python train.py --win_length=512 --encoder_norm="batchnorm" --decoder_norm="layernorm" --decoder_norm_position="pre" --residual_init="scaled_by_depth"
Rows from block 5 of the audio encoder, named by matrix and row number. Each number is 200 + 20 x the weight over its row's rms, rounded and kept within 0 to 999. All counts start at 0.
# c10: first pointwise conv (encoder.blocks.5.c1.0.weight, 384x384x1), inputs 77-153
c10.99,192,182,186,217,204,207,197,198,189,170,190,200,237,208,157,194,193,178,183,212,190,164,201,215,198,145,222,192,213,176,170,222,230,212,217,201,209,202,222,173,153,206,242,223,200,194,201,207,196,213,204,226,202,200,205,246,200,215,201,164,183,168,188,221,199,190,153,200,192,186,227,199,187,187,207,190,169
c10.100,203,173,168,176,217,222,219,178,199,240,196,180,185,192,230,187,205,219,207,213,209,194,224,175,213,202,243,204,164,240,223,158,190,209,212,210,188,210,196,258,196,221,221,195,203,197,219,228,228,200,153,209,248,207,182,226,207,192,163,229,209,193,210,196,241,212,193,225,201,200,127,215,210,215,221,226,215
c10.101,216,215,182,220,162,190,209,223,219,177,211,207,173,206,217,181,192,222,241,197,224,205,185,187,191,193,196,213,209,221,181,191,204,166,237,189,200,191,216,225,225,200,147,230,230,199,229,223,170,197,205,170,178,205,160,208,226,211,160,184,197,239,225,175,189,216,207,232,199,230,209,171,162,175,190,209,183
c10.102,153,185,218,213,165,214,211,204,205,207,188,196,199,203,194,184,161,178,167,208,203,203,222,161,205,212,188,195,210,158,202,225,212,190,154,207,186,228,231,178,190,191,203,203,177,169,194,188,233,219,202,181,188,173,192,219,173,192,185,212,230,197,197,175,193,231,206,171,215,174,183,204,181,155,208,215,183
c10.103,211,223,213,195,180,195,190,204,195,207,198,223,210,188,191,200,204,183,170,199,226,238,209,168,196,193,190,192,215,184,163,193,201,223,187,199,180,233,205,203,202,215,189,172,168,234,209,205,198,237,193,195,192,189,190,235,200,254,219,186,218,178,189,176,199,192,184,210,198,189,205,188,179,149,202,205,209
c10.104,172,204,215,173,207,197,203,168,170,158,216,200,184,226,198,199,170,237,214,189,197,219,209,198,200,199,201,144,202,197,220,199,180,228,202,201,212,180,198,184,210,216,201,247,207,195,193,213,166,215,206,230,186,204,163,196,194,235,191,195,201,202,216,182,189,243,203,201,225,173,217,216,193,193,189,205,208
c10.105,221,204,236,239,208,187,189,202,207,178,198,236,204,222,180,187,205,209,184,191,226,167,230,190,204,183,172,201,222,226,215,190,179,205,217,189,175,213,268,201,208,184,229,183,211,215,217,205,165,194,229,201,183,197,185,182,185,181,260,191,200,215,194,200,210,196,181,204,194,222,233,187,183,221,206,200,206
c10.106,224,221,228,237,190,177,198,238,219,180,197,223,195,241,215,187,202,211,191,184,203,179,228,184,232,186,181,225,202,246,190,186,202,193,206,208,186,230,241,207,196,206,218,202,212,213,220,218,200,207,225,180,181,195,176,200,189,194,225,187,214,220,219,190,201,202,188,225,176,188,205,213,190,205,210,208,209
c10.107,194,204,183,191,202,191,204,193,197,211,198,201,217,199,202,213,226,193,234,196,183,185,208,236,188,194,148,204,207,198,157,156,197,198,204,198,186,191,187,196,180,207,192,234,179,192,202,174,203,218,182,217,197,204,175,189,221,169,203,175,215,229,174,168,156,203,203,184,193,211,201,194,195,223,207,188,185
c10.108,222,222,206,210,162,190,188,240,211,183,237,222,202,233,208,179,195,209,197,219,217,181,205,192,214,205,186,209,190,231,188,202,209,177,205,229,211,224,237,195,185,178,214,186,217,245,191,234,193,215,205,169,167,179,205,218,201,191,226,212,206,219,210,216,195,177,169,182,202,203,181,200,230,198,232,199,195
c10.109,202,184,181,201,184,184,218,217,157,193,187,193,180,191,172,185,238,184,156,212,201,219,228,169,204,185,225,175,179,176,199,211,215,200,210,172,205,217,224,205,170,210,211,198,198,204,200,183,216,263,205,198,181,219,223,233,188,212,226,204,223,174,198,190,198,204,202,167,196,235,211,184,188,155,178,197,208
c10.110,176,161,186,203,196,198,199,195,183,217,167,189,176,186,187,198,222,163,164,200,208,181,183,197,189,150,190,198,184,166,187,209,217,188,184,230,191,211,199,190,178,194,209,198,177,164,198,175,209,239,205,226,206,183,199,208,183,197,225,192,219,180,185,211,154,205,145,188,238,236,178,222,190,205,222,214,203
c10.111,191,234,206,229,195,219,222,203,203,187,218,193,216,209,193,221,201,197,180,236,186,182,196,239,222,183,208,224,218,193,191,200,183,181,215,188,196,207,229,231,217,197,218,215,190,225,203,213,199,189,217,198,201,184,206,232,223,210,219,168,198,227,202,181,201,183,178,195,238,227,195,188,205,204,228,218,182
c10.112,202,215,213,208,182,205,218,181,183,213,190,195,213,195,175,179,217,225,177,185,181,188,203,172,196,197,187,181,216,203,200,189,183,193,184,160,200,214,240,178,218,195,202,236,194,171,206,207,234,211,199,193,166,207,221,235,212,210,206,219,204,206,186,197,176,193,180,185,196,177,189,193,184,144,226,206,213
c10.113,222,178,189,191,195,215,159,199,179,191,202,212,218,194,202,184,172,171,196,222,203,220,219,176,192,176,187,175,181,219,172,202,197,186,196,224,206,216,195,235,163,206,206,190,203,210,209,186,171,178,189,205,267,183,221,156,197,184,232,212,169,210,166,189,232,191,159,212,208,211,179,196,223,199,169,224,215
c10.114,193,175,158,163,217,222,226,193,163,225,174,188,195,238,188,195,162,232,189,226,191,200,196,166,218,225,196,192,172,183,188,255,178,211,192,220,197,235,181,199,187,208,209,206,195,214,213,210,226,200,241,192,215,214,207,173,208,263,162,197,204,199,194,200,209,188,187,202,225,203,168,192,206,219,192,211,218
c10.115,205,170,212,182,193,174,148,213,164,192,171,208,194,216,184,156,164,184,190,194,240,207,193,162,164,162,188,224,175,196,192,200,204,205,187,209,213,190,166,207,206,174,178,178,205,222,170,206,175,222,227,210,199,195,198,149,193,161,210,166,208,217,189,170,204,213,201,225,199,211,229,186,204,198,164,199,207
c10.116,182,181,207,197,234,227,189,174,198,204,195,212,236,241,177,162,165,210,186,189,206,182,188,189,186,172,152,191,181,163,163,212,226,231,207,197,193,174,186,203,196,208,230,229,188,162,198,201,195,216,198,211,185,205,177,175,183,168,194,180,215,177,194,214,179,192,171,212,196,216,215,214,201,213,212,195,183
c10.117,211,201,207,244,189,189,169,214,218,185,208,212,190,218,184,179,210,199,214,211,242,184,227,192,209,174,174,177,209,219,226,209,197,210,232,194,162,211,220,232,189,189,216,171,208,221,191,208,157,211,198,211,188,180,189,185,188,195,206,200,199,197,212,198,197,197,212,209,177,203,236,173,178,208,169,219,167
c10.118,197,204,228,210,177,223,209,189,205,190,185,234,208,208,190,181,193,212,169,203,231,173,219,179,196,167,174,219,187,226,124,195,201,195,183,207,201,210,204,198,193,207,249,201,211,219,204,218,201,223,214,213,222,214,168,226,168,187,227,199,216,187,213,173,211,189,217,177,194,224,243,198,202,167,167,231,182
c10.119,205,202,220,221,200,225,252,193,197,207,206,196,186,211,204,174,179,202,223,180,199,206,196,205,206,215,140,206,204,189,174,198,213,173,179,171,191,227,218,193,213,196,219,190,206,173,223,216,205,233,176,215,193,192,186,186,203,176,188,203,215,174,202,169,191,191,212,183,203,203,172,204,205,172,241,205,203
c10.120,175,183,198,198,190,196,212,179,180,203,194,163,183,207,171,191,226,162,213,195,197,222,210,209,198,190,161,193,187,171,171,215,235,186,183,185,187,205,192,223,178,229,230,193,169,178,193,201,208,241,208,219,195,192,213,182,209,212,189,222,201,172,172,208,174,194,192,170,216,196,154,210,208,211,220,198,211
c10.121,219,216,190,260,198,187,166,223,200,176,210,231,204,225,213,172,175,199,196,213,191,186,217,223,221,167,204,201,202,234,183,198,185,171,214,232,176,184,231,213,181,209,221,172,229,215,218,246,146,184,194,205,210,186,198,205,192,184,206,190,174,191,217,196,199,182,187,211,162,198,182,183,187,174,219,179,180
c10.122,191,216,225,213,184,184,219,205,177,206,212,210,199,210,181,230,224,191,179,208,208,213,157,182,211,211,155,212,200,190,197,264,227,189,188,184,183,178,210,195,196,187,201,205,208,225,207,222,186,224,211,198,167,190,203,188,202,197,223,202,215,161,197,190,199,219,181,194,217,217,197,181,200,182,237,195,201
c10.123,197,183,208,191,212,189,172,197,171,186,222,205,194,194,205,184,180,194,200,193,190,204,224,170,193,206,200,175,178,201,186,178,200,223,197,206,185,204,230,253,210,204,188,172,215,239,205,194,177,175,201,214,241,176,193,168,211,176,245,213,197,219,163,179,198,201,202,232,203,217,212,185,198,190,179,198,234
c10.124,224,215,175,205,184,240,178,193,174,237,188,205,216,236,174,204,211,187,219,235,179,203,194,220,193,173,194,206,235,197,191,200,213,206,174,217,201,205,236,185,199,215,223,200,196,222,210,197,198,217,211,217,237,194,192,186,188,219,289,185,184,198,202,197,242,168,166,167,200,223,141,188,244,190,209,195,214
c10.125,176,197,179,181,196,212,236,202,201,223,187,209,187,172,178,191,231,211,214,186,231,202,202,184,203,182,227,209,235,164,173,227,188,209,201,198,199,221,163,209,191,211,223,204,191,191,200,196,230,215,194,209,219,210,219,255,178,222,201,204,192,186,228,222,215,216,210,201,213,184,208,188,164,195,185,216,194
c10.126,227,199,197,236,197,192,165,199,208,185,206,252,219,232,219,169,185,189,179,240,214,179,202,197,207,180,175,236,207,213,191,214,208,183,198,230,217,196,233,222,210,203,204,191,203,190,179,241,169,175,211,180,216,207,198,212,215,211,210,201,201,203,205,198,175,180,204,213,204,197,218,193,204,188,190,179,199
c10.127,205,220,189,190,215,183,183,206,196,224,169,201,178,204,242,204,204,194,199,245,161,220,205,222,210,193,191,190,211,162,213,209,189,210,204,228,223,202,178,205,171,192,198,205,224,187,175,187,167,167,177,182,199,228,178,257,209,198,193,189,211,213,222,196,172,218,216,189,245,204,255,189,194,206,207,198,188
c10.128,169,225,190,179,185,194,197,154,186,197,222,200,188,206,177,139,207,216,171,198,213,220,185,162,182,175,165,211,212,160,214,209,210,223,230,200,237,202,165,175,199,176,200,214,226,175,219,197,213,183,209,187,168,222,156,161,185,223,184,212,167,183,197,200,199,201,210,206,202,201,193,202,190,188,179,180,207
c10.129,183,196,199,232,173,206,173,190,185,211,186,185,188,229,202,187,202,218,194,234,194,238,222,151,193,209,202,191,221,198,206,191,170,199,184,180,188,249,194,207,213,198,202,202,185,167,176,221,206,213,226,181,171,188,216,191,210,191,188,227,213,211,163,176,226,202,201,203,206,187,177,172,199,197,225,179,171
c10.130,173,187,188,205,168,198,193,187,192,225,170,188,175,206,192,192,214,216,157,198,207,190,195,191,218,184,181,179,201,176,185,211,198,212,193,186,208,251,219,207,221,193,201,201,191,167,201,198,213,250,195,186,189,208,186,213,186,185,220,192,209,211,191,174,150,187,167,154,193,184,193,212,191,170,223,204,203
c10.131,207,177,197,193,195,221,195,217,211,175,189,224,182,187,197,198,142,178,179,201,206,214,207,192,197,174,177,204,203,191,178,205,167,207,191,190,228,204,172,126,184,195,196,197,185,183,232,202,195,184,208,182,170,211,217,219,198,199,214,221,214,178,211,201,188,206,172,206,206,211,225,217,208,203,176,154,182
c10.132,178,218,219,174,202,206,227,195,210,207,202,181,206,183,243,229,235,213,210,213,226,198,183,209,230,195,204,202,196,191,171,204,231,200,183,193,182,177,212,206,213,211,186,218,192,188,200,192,197,195,214,205,157,184,188,213,208,221,214,184,252,211,199,167,192,213,222,199,213,185,191,176,183,177,199,203,192
c10.133,198,207,203,193,212,237,201,221,183,245,201,184,241,223,204,191,150,181,251,227,196,218,230,199,214,202,184,198,196,210,147,188,236,207,163,237,222,239,215,233,184,211,184,192,214,223,185,203,197,199,214,190,236,195,210,194,212,183,212,213,213,232,185,178,214,194,213,202,213,223,181,208,235,216,209,200,195
c10.134,215,199,232,230,200,179,205,232,232,198,210,195,194,207,237,181,196,198,213,179,194,182,207,202,223,219,214,207,209,296,207,174,206,194,200,217,155,209,249,237,197,206,213,206,191,211,221,227,216,200,214,201,220,197,198,208,205,189,219,204,227,216,199,190,193,209,196,206,168,211,218,203,196,204,219,196,229
c10.135,182,213,196,195,185,179,225,214,176,190,182,173,224,177,188,188,242,192,170,180,156,200,192,169,228,206,229,194,213,198,217,218,200,205,176,159,196,210,225,214,211,200,186,224,203,190,193,209,200,217,216,204,150,191,206,234,211,213,209,200,199,201,178,199,211,214,196,173,199,190,197,185,184,163,203,195,214
c10.136,210,200,160,174,192,180,173,198,192,198,195,206,206,199,189,192,192,210,208,204,227,221,182,213,189,215,234,205,213,159,201,204,189,197,240,187,195,220,191,180,228,240,227,191,234,213,207,177,157,217,195,220,209,178,198,212,199,240,208,191,197,178,200,195,203,189,183,171,210,211,178,155,177,179,192,207,183
c10.137,178,197,193,178,200,211,226,175,212,204,201,209,214,183,188,193,216,225,177,185,225,190,188,225,192,219,243,237,219,183,226,191,189,221,215,187,172,206,214,214,183,203,199,230,216,189,208,194,216,201,200,189,181,219,194,201,200,209,167,178,195,201,202,211,195,223,200,207,205,193,189,200,174,206,174,231,208
c10.138,174,212,197,182,184,231,206,198,187,194,202,242,210,186,165,208,194,192,188,191,244,220,170,239,190,170,193,211,220,170,196,224,197,196,203,190,197,180,177,191,190,195,216,201,238,221,173,173,202,211,204,212,159,208,204,245,213,233,202,190,220,199,196,212,189,196,180,185,211,179,219,185,157,177,182,223,174
c10.139,211,211,183,195,214,199,196,219,164,192,223,180,174,200,168,219,203,221,244,233,209,199,214,206,205,182,183,191,175,194,211,184,176,172,207,193,186,254,209,211,190,219,197,203,215,198,222,216,200,235,193,194,190,190,180,193,273,229,209,209,197,237,197,152,198,196,187,212,183,208,189,167,194,177,177,184,197
c10.140,211,212,197,216,206,196,186,206,234,187,214,227,204,223,188,211,198,211,204,225,194,193,219,223,238,187,197,189,206,206,174,189,194,217,173,215,200,187,257,218,194,215,211,219,205,202,215,238,160,206,237,198,212,190,182,199,203,197,248,166,180,206,208,209,229,210,178,199,161,196,170,184,221,192,191,191,183
c10.141,197,207,176,208,164,180,177,199,194,172,205,194,224,215,189,173,197,191,149,215,213,202,186,202,180,188,206,203,192,175,237,229,175,191,189,196,193,195,175,186,186,171,219,153,179,235,159,210,199,178,140,193,195,163,210,239,222,204,171,233,180,196,208,214,187,177,205,214,222,212,216,214,183,181,230,200,203
c10.142,196,213,178,200,193,219,241,215,177,203,208,174,195,191,223,181,223,219,179,196,181,181,233,181,186,218,196,195,152,223,196,184,181,162,189,208,175,215,183,221,205,194,227,204,189,210,212,203,217,200,156,204,199,182,212,215,210,161,191,218,200,178,202,196,232,216,200,214,238,211,177,201,256,191,229,206,205
c10.143,207,217,203,174,223,178,246,179,199,195,191,190,223,198,207,193,204,191,199,195,184,214,183,234,204,188,175,201,218,188,205,207,251,206,186,226,183,180,187,175,211,233,227,205,211,174,175,204,185,182,194,233,155,209,190,217,212,203,217,204,200,178,170,178,228,221,236,172,201,212,226,182,221,183,230,182,169
c10.144,184,213,227,213,177,186,225,207,187,205,206,198,197,190,180,186,228,179,229,177,192,213,202,163,188,199,179,167,196,200,169,186,171,185,188,165,174,192,198,205,192,185,178,195,171,199,196,192,207,235,179,207,177,147,204,191,190,211,205,227,172,210,176,203,185,198,195,218,175,172,167,220,190,186,233,211,192
c10.145,187,225,196,200,208,205,206,196,182,239,198,202,231,199,203,185,242,158,212,188,215,188,242,222,193,207,159,169,199,140,199,205,211,236,205,208,211,198,211,232,200,190,194,166,238,192,183,196,170,186,192,208,192,193,228,218,200,196,221,153,206,190,229,214,170,183,159,207,208,169,215,155,188,203,202,196,194
c10.146,201,212,225,195,183,209,235,191,199,187,168,220,175,213,200,186,216,200,169,146,212,200,223,190,219,206,179,190,200,190,202,208,225,200,178,175,187,214,218,193,205,181,198,186,197,164,201,222,186,214,182,213,169,181,170,225,188,203,192,208,205,186,212,168,189,210,210,173,199,230,202,209,218,166,206,185,182
c10.147,190,193,206,230,193,209,193,198,196,184,167,169,229,202,157,180,192,202,195,178,211,163,161,238,206,162,177,190,205,189,136,151,209,210,216,204,221,188,191,168,199,201,217,191,209,162,218,215,219,220,224,184,154,210,199,189,171,199,206,153,205,176,188,209,173,214,194,186,226,225,215,202,191,213,183,172,185
c10.148,203,201,213,183,212,212,207,208,203,180,202,188,211,216,214,216,174,206,197,212,172,197,192,193,204,199,179,215,207,199,168,228,212,194,181,186,195,203,210,208,211,211,187,253,216,185,229,220,200,200,207,190,172,200,190,213,199,218,220,197,226,215,200,150,195,247,242,202,210,192,209,189,163,192,202,212,191
c10.149,190,214,184,219,189,221,185,188,196,183,203,180,190,253,185,171,192,206,217,258,219,198,233,182,215,216,170,215,196,231,173,217,237,182,199,206,194,184,218,237,209,230,227,221,214,214,237,216,160,189,203,189,239,191,181,185,220,201,215,194,173,182,202,210,198,186,184,195,210,229,137,190,243,219,195,216,210
c10.150,194,207,246,206,187,219,191,170,209,194,208,208,188,216,210,163,217,204,193,193,224,187,229,193,201,206,154,195,188,191,193,177,208,199,182,200,197,227,230,188,192,188,199,197,189,221,205,201,217,167,233,205,196,175,176,162,194,194,252,203,210,207,197,178,203,217,179,218,177,193,216,185,224,185,214,222,219
c10.151,217,207,147,163,200,232,226,183,195,177,202,178,208,202,203,199,190,231,179,216,214,187,191,194,200,176,197,212,214,173,194,233,202,184,206,196,224,206,165,223,190,198,218,211,217,215,212,209,189,198,203,175,215,187,211,193,210,226,168,210,202,196,191,246,203,222,222,188,228,217,159,197,216,173,166,204,214
c10.152,209,208,184,198,217,205,196,198,179,216,196,172,184,201,218,145,171,209,177,222,191,226,200,158,186,180,207,204,196,220,234,229,178,179,196,192,196,196,204,192,190,205,230,202,216,214,220,220,214,181,164,197,231,185,206,164,206,209,209,187,170,185,203,180,211,185,222,230,181,196,201,189,230,170,194,197,191
c10.153,181,197,202,182,194,191,212,207,192,248,215,212,218,196,192,205,197,214,166,179,200,211,188,207,201,210,189,215,225,199,229,207,197,218,222,208,192,196,174,234,203,212,205,224,215,177,191,181,241,213,191,210,156,233,202,207,211,230,179,156,210,191,205,207,214,197,207,179,204,204,215,154,179,192,188,221,222
c10.154,194,204,200,215,179,216,208,207,209,209,199,248,232,188,168,198,199,202,185,171,237,218,165,223,186,190,182,223,227,201,179,149,193,221,208,179,180,188,224,205,225,217,191,190,213,207,203,213,182,208,212,181,168,235,183,220,186,209,211,170,226,211,198,201,184,198,197,190,192,197,210,152,160,169,195,231,186
c10.155,202,200,202,191,208,208,217,216,184,223,187,218,208,163,214,175,249,205,209,170,191,206,178,196,167,182,199,218,203,180,221,196,211,203,216,172,201,185,196,195,190,172,171,170,213,198,160,187,227,207,178,175,226,174,200,184,160,207,185,206,204,193,210,233,202,206,199,188,199,178,187,211,228,185,191,161,209
c10.156,194,206,222,216,204,159,203,201,210,196,189,191,232,191,170,213,216,190,200,227,220,166,173,205,195,192,178,183,210,168,172,235,229,184,187,207,188,176,232,195,201,181,206,196,216,197,215,189,167,195,229,217,164,200,197,167,197,195,241,198,201,176,169,186,204,220,181,168,189,219,185,193,197,207,231,183,181
c10.157,193,198,222,222,187,196,193,214,233,177,188,211,190,220,192,175,159,190,183,201,239,200,197,181,225,183,203,194,172,209,197,194,182,189,180,206,181,215,224,183,184,177,186,189,205,219,219,190,185,182,230,177,179,212,180,167,158,191,250,173,227,166,197,185,200,218,171,216,188,206,226,188,206,215,183,175,198
c10.158,171,210,217,207,191,199,218,182,197,184,219,190,213,205,199,190,199,178,139,178,208,167,204,212,194,190,223,196,204,196,208,171,197,192,231,190,181,187,231,191,213,177,202,179,208,184,190,213,210,204,163,193,148,202,192,208,196,167,198,193,213,199,218,190,199,230,217,223,195,191,222,208,158,191,247,182,182
c10.159,228,195,202,211,173,207,183,186,173,202,205,150,197,188,211,169,207,201,211,204,182,218,219,183,192,256,205,192,195,211,179,184,169,198,206,178,178,195,199,223,218,212,207,202,176,208,195,217,212,202,161,210,203,145,222,192,215,181,194,226,186,202,193,202,196,219,187,217,195,223,153,208,191,204,219,183,227
c10.160,213,218,192,248,217,191,221,197,206,216,213,208,194,222,221,202,250,204,234,222,205,209,253,195,218,190,181,212,170,210,210,184,219,211,228,188,193,191,221,227,203,195,210,201,229,190,238,210,186,230,205,195,199,199,206,189,212,182,209,155,182,204,188,183,176,219,195,211,182,192,192,165,218,184,229,209,203
c10.161,206,219,250,233,197,203,215,233,201,188,203,201,193,198,220,191,200,209,209,191,188,201,208,215,206,179,182,198,195,246,221,206,177,161,208,193,169,225,238,183,177,199,221,152,200,219,218,190,210,171,184,192,193,174,182,186,197,202,213,208,188,183,221,188,215,195,204,200,176,212,215,191,195,204,221,187,155
c10.162,212,183,182,176,186,197,212,164,207,189,194,206,185,190,174,202,236,214,178,177,213,217,165,235,230,183,211,198,193,178,181,205,205,208,214,210,227,156,193,194,174,190,172,201,224,187,201,197,191,221,196,160,182,234,206,203,196,207,189,207,206,196,222,223,157,233,204,207,208,170,199,193,209,213,201,192,185
c10.163,176,182,202,191,211,205,212,207,203,220,191,221,208,205,202,192,207,181,172,187,204,193,177,243,191,184,181,233,208,192,168,173,229,219,212,213,174,196,214,183,197,213,188,180,220,200,225,179,180,219,176,196,170,230,170,217,206,215,211,153,231,190,196,206,195,189,198,195,202,184,226,166,187,191,207,212,194
c10.164,180,166,203,172,238,207,190,160,163,237,224,213,195,207,197,164,222,204,205,190,190,204,229,164,193,214,181,169,185,215,206,168,202,215,204,234,200,207,201,230,209,223,197,207,177,212,178,197,199,221,191,241,243,173,197,166,195,202,208,191,199,209,199,179,201,210,232,218,202,221,199,186,225,200,183,213,233
c10.165,199,183,212,210,204,193,177,210,199,202,198,205,205,181,205,215,189,137,183,232,202,212,195,175,188,184,173,206,189,197,184,220,240,207,170,235,206,191,220,215,185,197,213,194,184,215,192,192,164,180,200,219,217,187,202,176,184,201,242,191,178,185,169,178,182,205,169,207,209,228,208,205,209,198,190,204,212
c10.166,190,217,240,209,196,219,227,176,219,209,202,191,192,213,187,189,209,203,198,191,200,213,220,188,216,225,186,172,175,201,230,210,200,185,180,196,170,213,241,204,205,193,194,190,172,205,215,192,195,200,216,244,223,204,173,179,215,190,240,184,200,188,200,179,214,237,195,229,201,192,213,181,220,202,218,215,191
c10.167,185,179,213,197,209,200,207,180,214,206,180,222,234,171,173,167,174,169,226,173,200,206,165,195,195,190,197,198,190,155,184,174,219,216,213,227,212,198,168,216,206,215,205,172,196,178,180,203,198,204,199,216,194,195,211,196,168,170,196,198,193,210,201,214,210,190,214,185,226,179,211,225,208,184,184,189,197
c10.168,202,208,228,216,186,210,226,212,179,179,190,170,211,201,214,222,225,207,177,165,185,178,201,177,217,215,220,172,211,195,182,206,183,200,198,193,208,211,229,197,208,176,193,164,189,217,187,215,249,204,200,167,193,154,219,217,167,219,194,229,209,195,204,224,172,190,203,200,191,198,218,178,210,162,186,180,202
c10.169,223,191,220,194,226,206,219,222,232,234,210,196,207,220,223,182,199,198,203,237,170,175,210,198,221,185,205,205,155,251,200,163,197,175,197,244,209,197,212,188,188,195,206,189,204,218,208,205,232,179,185,216,254,190,175,179,187,165,196,202,207,220,216,189,188,188,230,204,172,214,166,220,230,203,226,216,201
c10.170,180,200,211,178,213,225,242,209,175,212,227,190,162,221,230,188,199,229,209,220,188,202,201,183,178,234,203,210,181,233,222,206,200,210,187,213,181,191,200,199,191,227,234,212,223,217,199,221,218,249,198,220,209,196,205,205,223,215,166,185,208,178,204,168,212,183,198,222,192,219,190,213,215,188,194,224,211
c10.171,209,210,181,222,210,206,194,191,197,255,184,209,207,236,204,157,178,211,214,217,214,238,208,164,210,196,157,169,186,240,203,167,173,197,230,215,194,230,201,195,200,217,219,188,204,218,220,197,210,177,178,234,207,178,187,200,187,185,179,209,196,206,217,176,200,182,203,226,193,187,203,182,223,198,228,211,210
c10.172,192,194,218,177,171,212,216,214,167,203,212,186,228,205,202,192,242,215,229,192,208,193,202,178,233,198,201,200,228,179,205,198,170,202,169,182,173,209,227,189,223,194,190,190,199,207,197,219,237,187,222,183,158,174,223,218,192,228,179,224,217,231,188,196,210,219,223,192,198,175,210,187,193,190,189,170,196
c10.173,179,202,228,184,178,182,251,187,195,196,192,212,212,217,191,194,200,191,204,176,192,214,182,204,209,203,166,199,199,187,164,226,217,202,189,173,200,220,210,206,220,206,208,235,192,195,214,193,210,233,202,212,176,185,201,214,201,199,224,206,223,201,200,189,167,186,201,179,198,199,171,195,203,160,231,204,200
c10.174,183,217,215,216,187,224,231,188,212,233,207,208,194,194,199,196,199,197,191,193,205,216,212,201,222,197,178,183,232,202,193,200,236,218,196,186,183,229,225,222,223,184,190,181,197,211,204,216,224,235,177,200,186,180,206,230,218,229,212,207,249,202,195,205,187,172,208,215,217,186,196,161,186,155,192,214,186
c10.175,184,175,192,173,221,223,205,200,183,149,211,184,215,228,200,183,228,231,201,238,184,156,239,196,197,228,209,181,175,222,186,174,196,178,192,188,185,208,194,191,164,197,194,249,200,201,216,206,220,215,204,203,191,199,191,188,189,215,198,156,180,205,171,182,221,210,213,209,186,188,171,193,239,199,155,206,195
c10.176,208,206,177,194,193,207,213,187,180,196,189,225,185,205,185,174,213,208,226,202,187,204,221,195,214,199,215,210,191,144,176,201,213,216,231,185,206,210,187,224,212,248,240,229,239,196,228,207,171,237,205,189,225,196,205,216,215,230,211,147,200,195,227,240,180,176,192,184,208,205,180,176,215,174,204,196,200
c10.177,194,219,222,231,203,183,207,192,201,184,204,202,203,241,217,192,177,218,228,238,242,170,182,207,220,163,215,171,220,225,192,187,225,183,193,197,189,178,226,224,204,204,186,202,200,229,217,239,183,191,202,211,183,190,188,212,201,196,224,199,197,224,195,188,208,202,204,234,181,199,201,208,223,200,177,167,178
c10.178,172,187,202,203,225,216,223,221,219,195,220,216,197,192,218,201,187,187,221,240,165,182,162,221,213,209,218,207,197,180,192,196,196,216,213,214,210,193,205,154,176,212,207,187,221,186,246,206,185,206,180,210,207,181,190,222,196,211,195,155,204,195,187,208,194,206,217,182,190,209,194,212,168,216,210,192,153
c10.179,186,193,237,199,192,210,210,212,185,193,189,164,215,193,184,190,195,198,183,179,193,188,182,164,219,183,188,190,205,175,181,200,185,206,183,189,206,229,215,161,183,200,181,182,175,189,200,205,239,189,224,187,161,190,210,201,197,219,189,225,211,200,190,201,166,188,188,175,187,199,182,195,201,182,194,168,221
c10.180,212,196,187,176,234,202,237,190,200,180,207,180,214,199,183,216,206,212,206,153,194,196,204,234,167,235,203,194,215,191,218,212,188,207,197,175,188,176,198,177,200,187,213,200,205,188,213,190,187,179,209,197,169,200,205,205,195,178,159,196,216,201,201,207,193,224,230,212,222,197,196,211,178,191,205,194,217
c10.181,197,195,212,206,204,221,223,220,183,222,189,213,166,172,178,198,200,178,169,203,224,200,177,198,228,199,191,203,189,174,208,213,234,224,225,193,185,189,191,187,188,186,168,167,179,205,167,181,176,225,164,190,204,174,216,193,240,218,212,227,205,186,213,207,175,230,190,206,190,162,191,188,192,172,202,193,177
c10.182,217,195,233,196,202,231,216,169,264,175,201,193,200,199,214,192,205,203,193,190,215,202,196,183,229,182,196,201,196,228,219,200,211,237,215,228,210,198,210,197,159,199,187,208,211,193,217,185,200,207,216,183,195,221,187,197,174,183,231,210,199,185,222,213,183,221,198,183,174,196,214,220,194,193,176,180,191
c10.183,205,194,169,171,187,171,193,178,194,186,198,204,201,185,189,187,204,195,204,216,230,231,135,209,162,219,211,206,221,147,204,232,175,205,214,194,227,164,165,204,191,197,219,216,190,192,176,202,204,185,197,192,192,197,227,211,224,202,184,224,199,187,200,214,222,197,231,165,226,208,233,206,181,208,213,198,202
c10.184,204,180,202,178,204,237,215,216,210,228,179,225,164,200,211,195,185,214,207,184,215,224,204,208,218,207,166,186,190,190,187,210,224,212,224,215,213,246,145,211,216,195,179,195,235,174,215,184,165,189,197,191,193,206,191,216,185,196,190,216,199,178,219,196,189,227,202,232,212,201,209,168,213,221,214,206,179
c10.185,194,209,207,199,191,195,215,228,156,194,208,186,226,206,200,223,238,213,245,190,192,180,193,211,203,198,203,199,212,200,167,180,148,179,182,167,195,178,230,165,196,191,187,190,204,200,201,195,215,197,196,172,179,194,226,200,185,196,183,215,193,225,205,225,177,171,177,188,174,189,192,189,228,178,200,173,203
c10.186,181,237,201,221,163,233,194,188,213,211,210,216,207,226,219,187,216,182,193,201,187,202,216,183,234,157,205,201,223,235,190,211,200,200,202,215,179,199,241,170,192,196,203,182,198,215,221,222,198,190,183,191,183,209,182,213,219,215,227,183,176,195,248,216,205,185,197,188,193,176,185,202,195,221,220,201,180
c10.187,205,203,207,241,180,203,202,216,225,189,208,225,215,186,196,220,215,208,182,200,175,195,229,184,228,186,233,198,183,216,221,186,200,206,234,214,180,211,235,238,178,217,216,209,221,251,206,190,175,223,198,201,235,192,178,226,192,193,220,204,179,219,241,228,205,222,187,181,208,204,192,218,219,195,221,208,181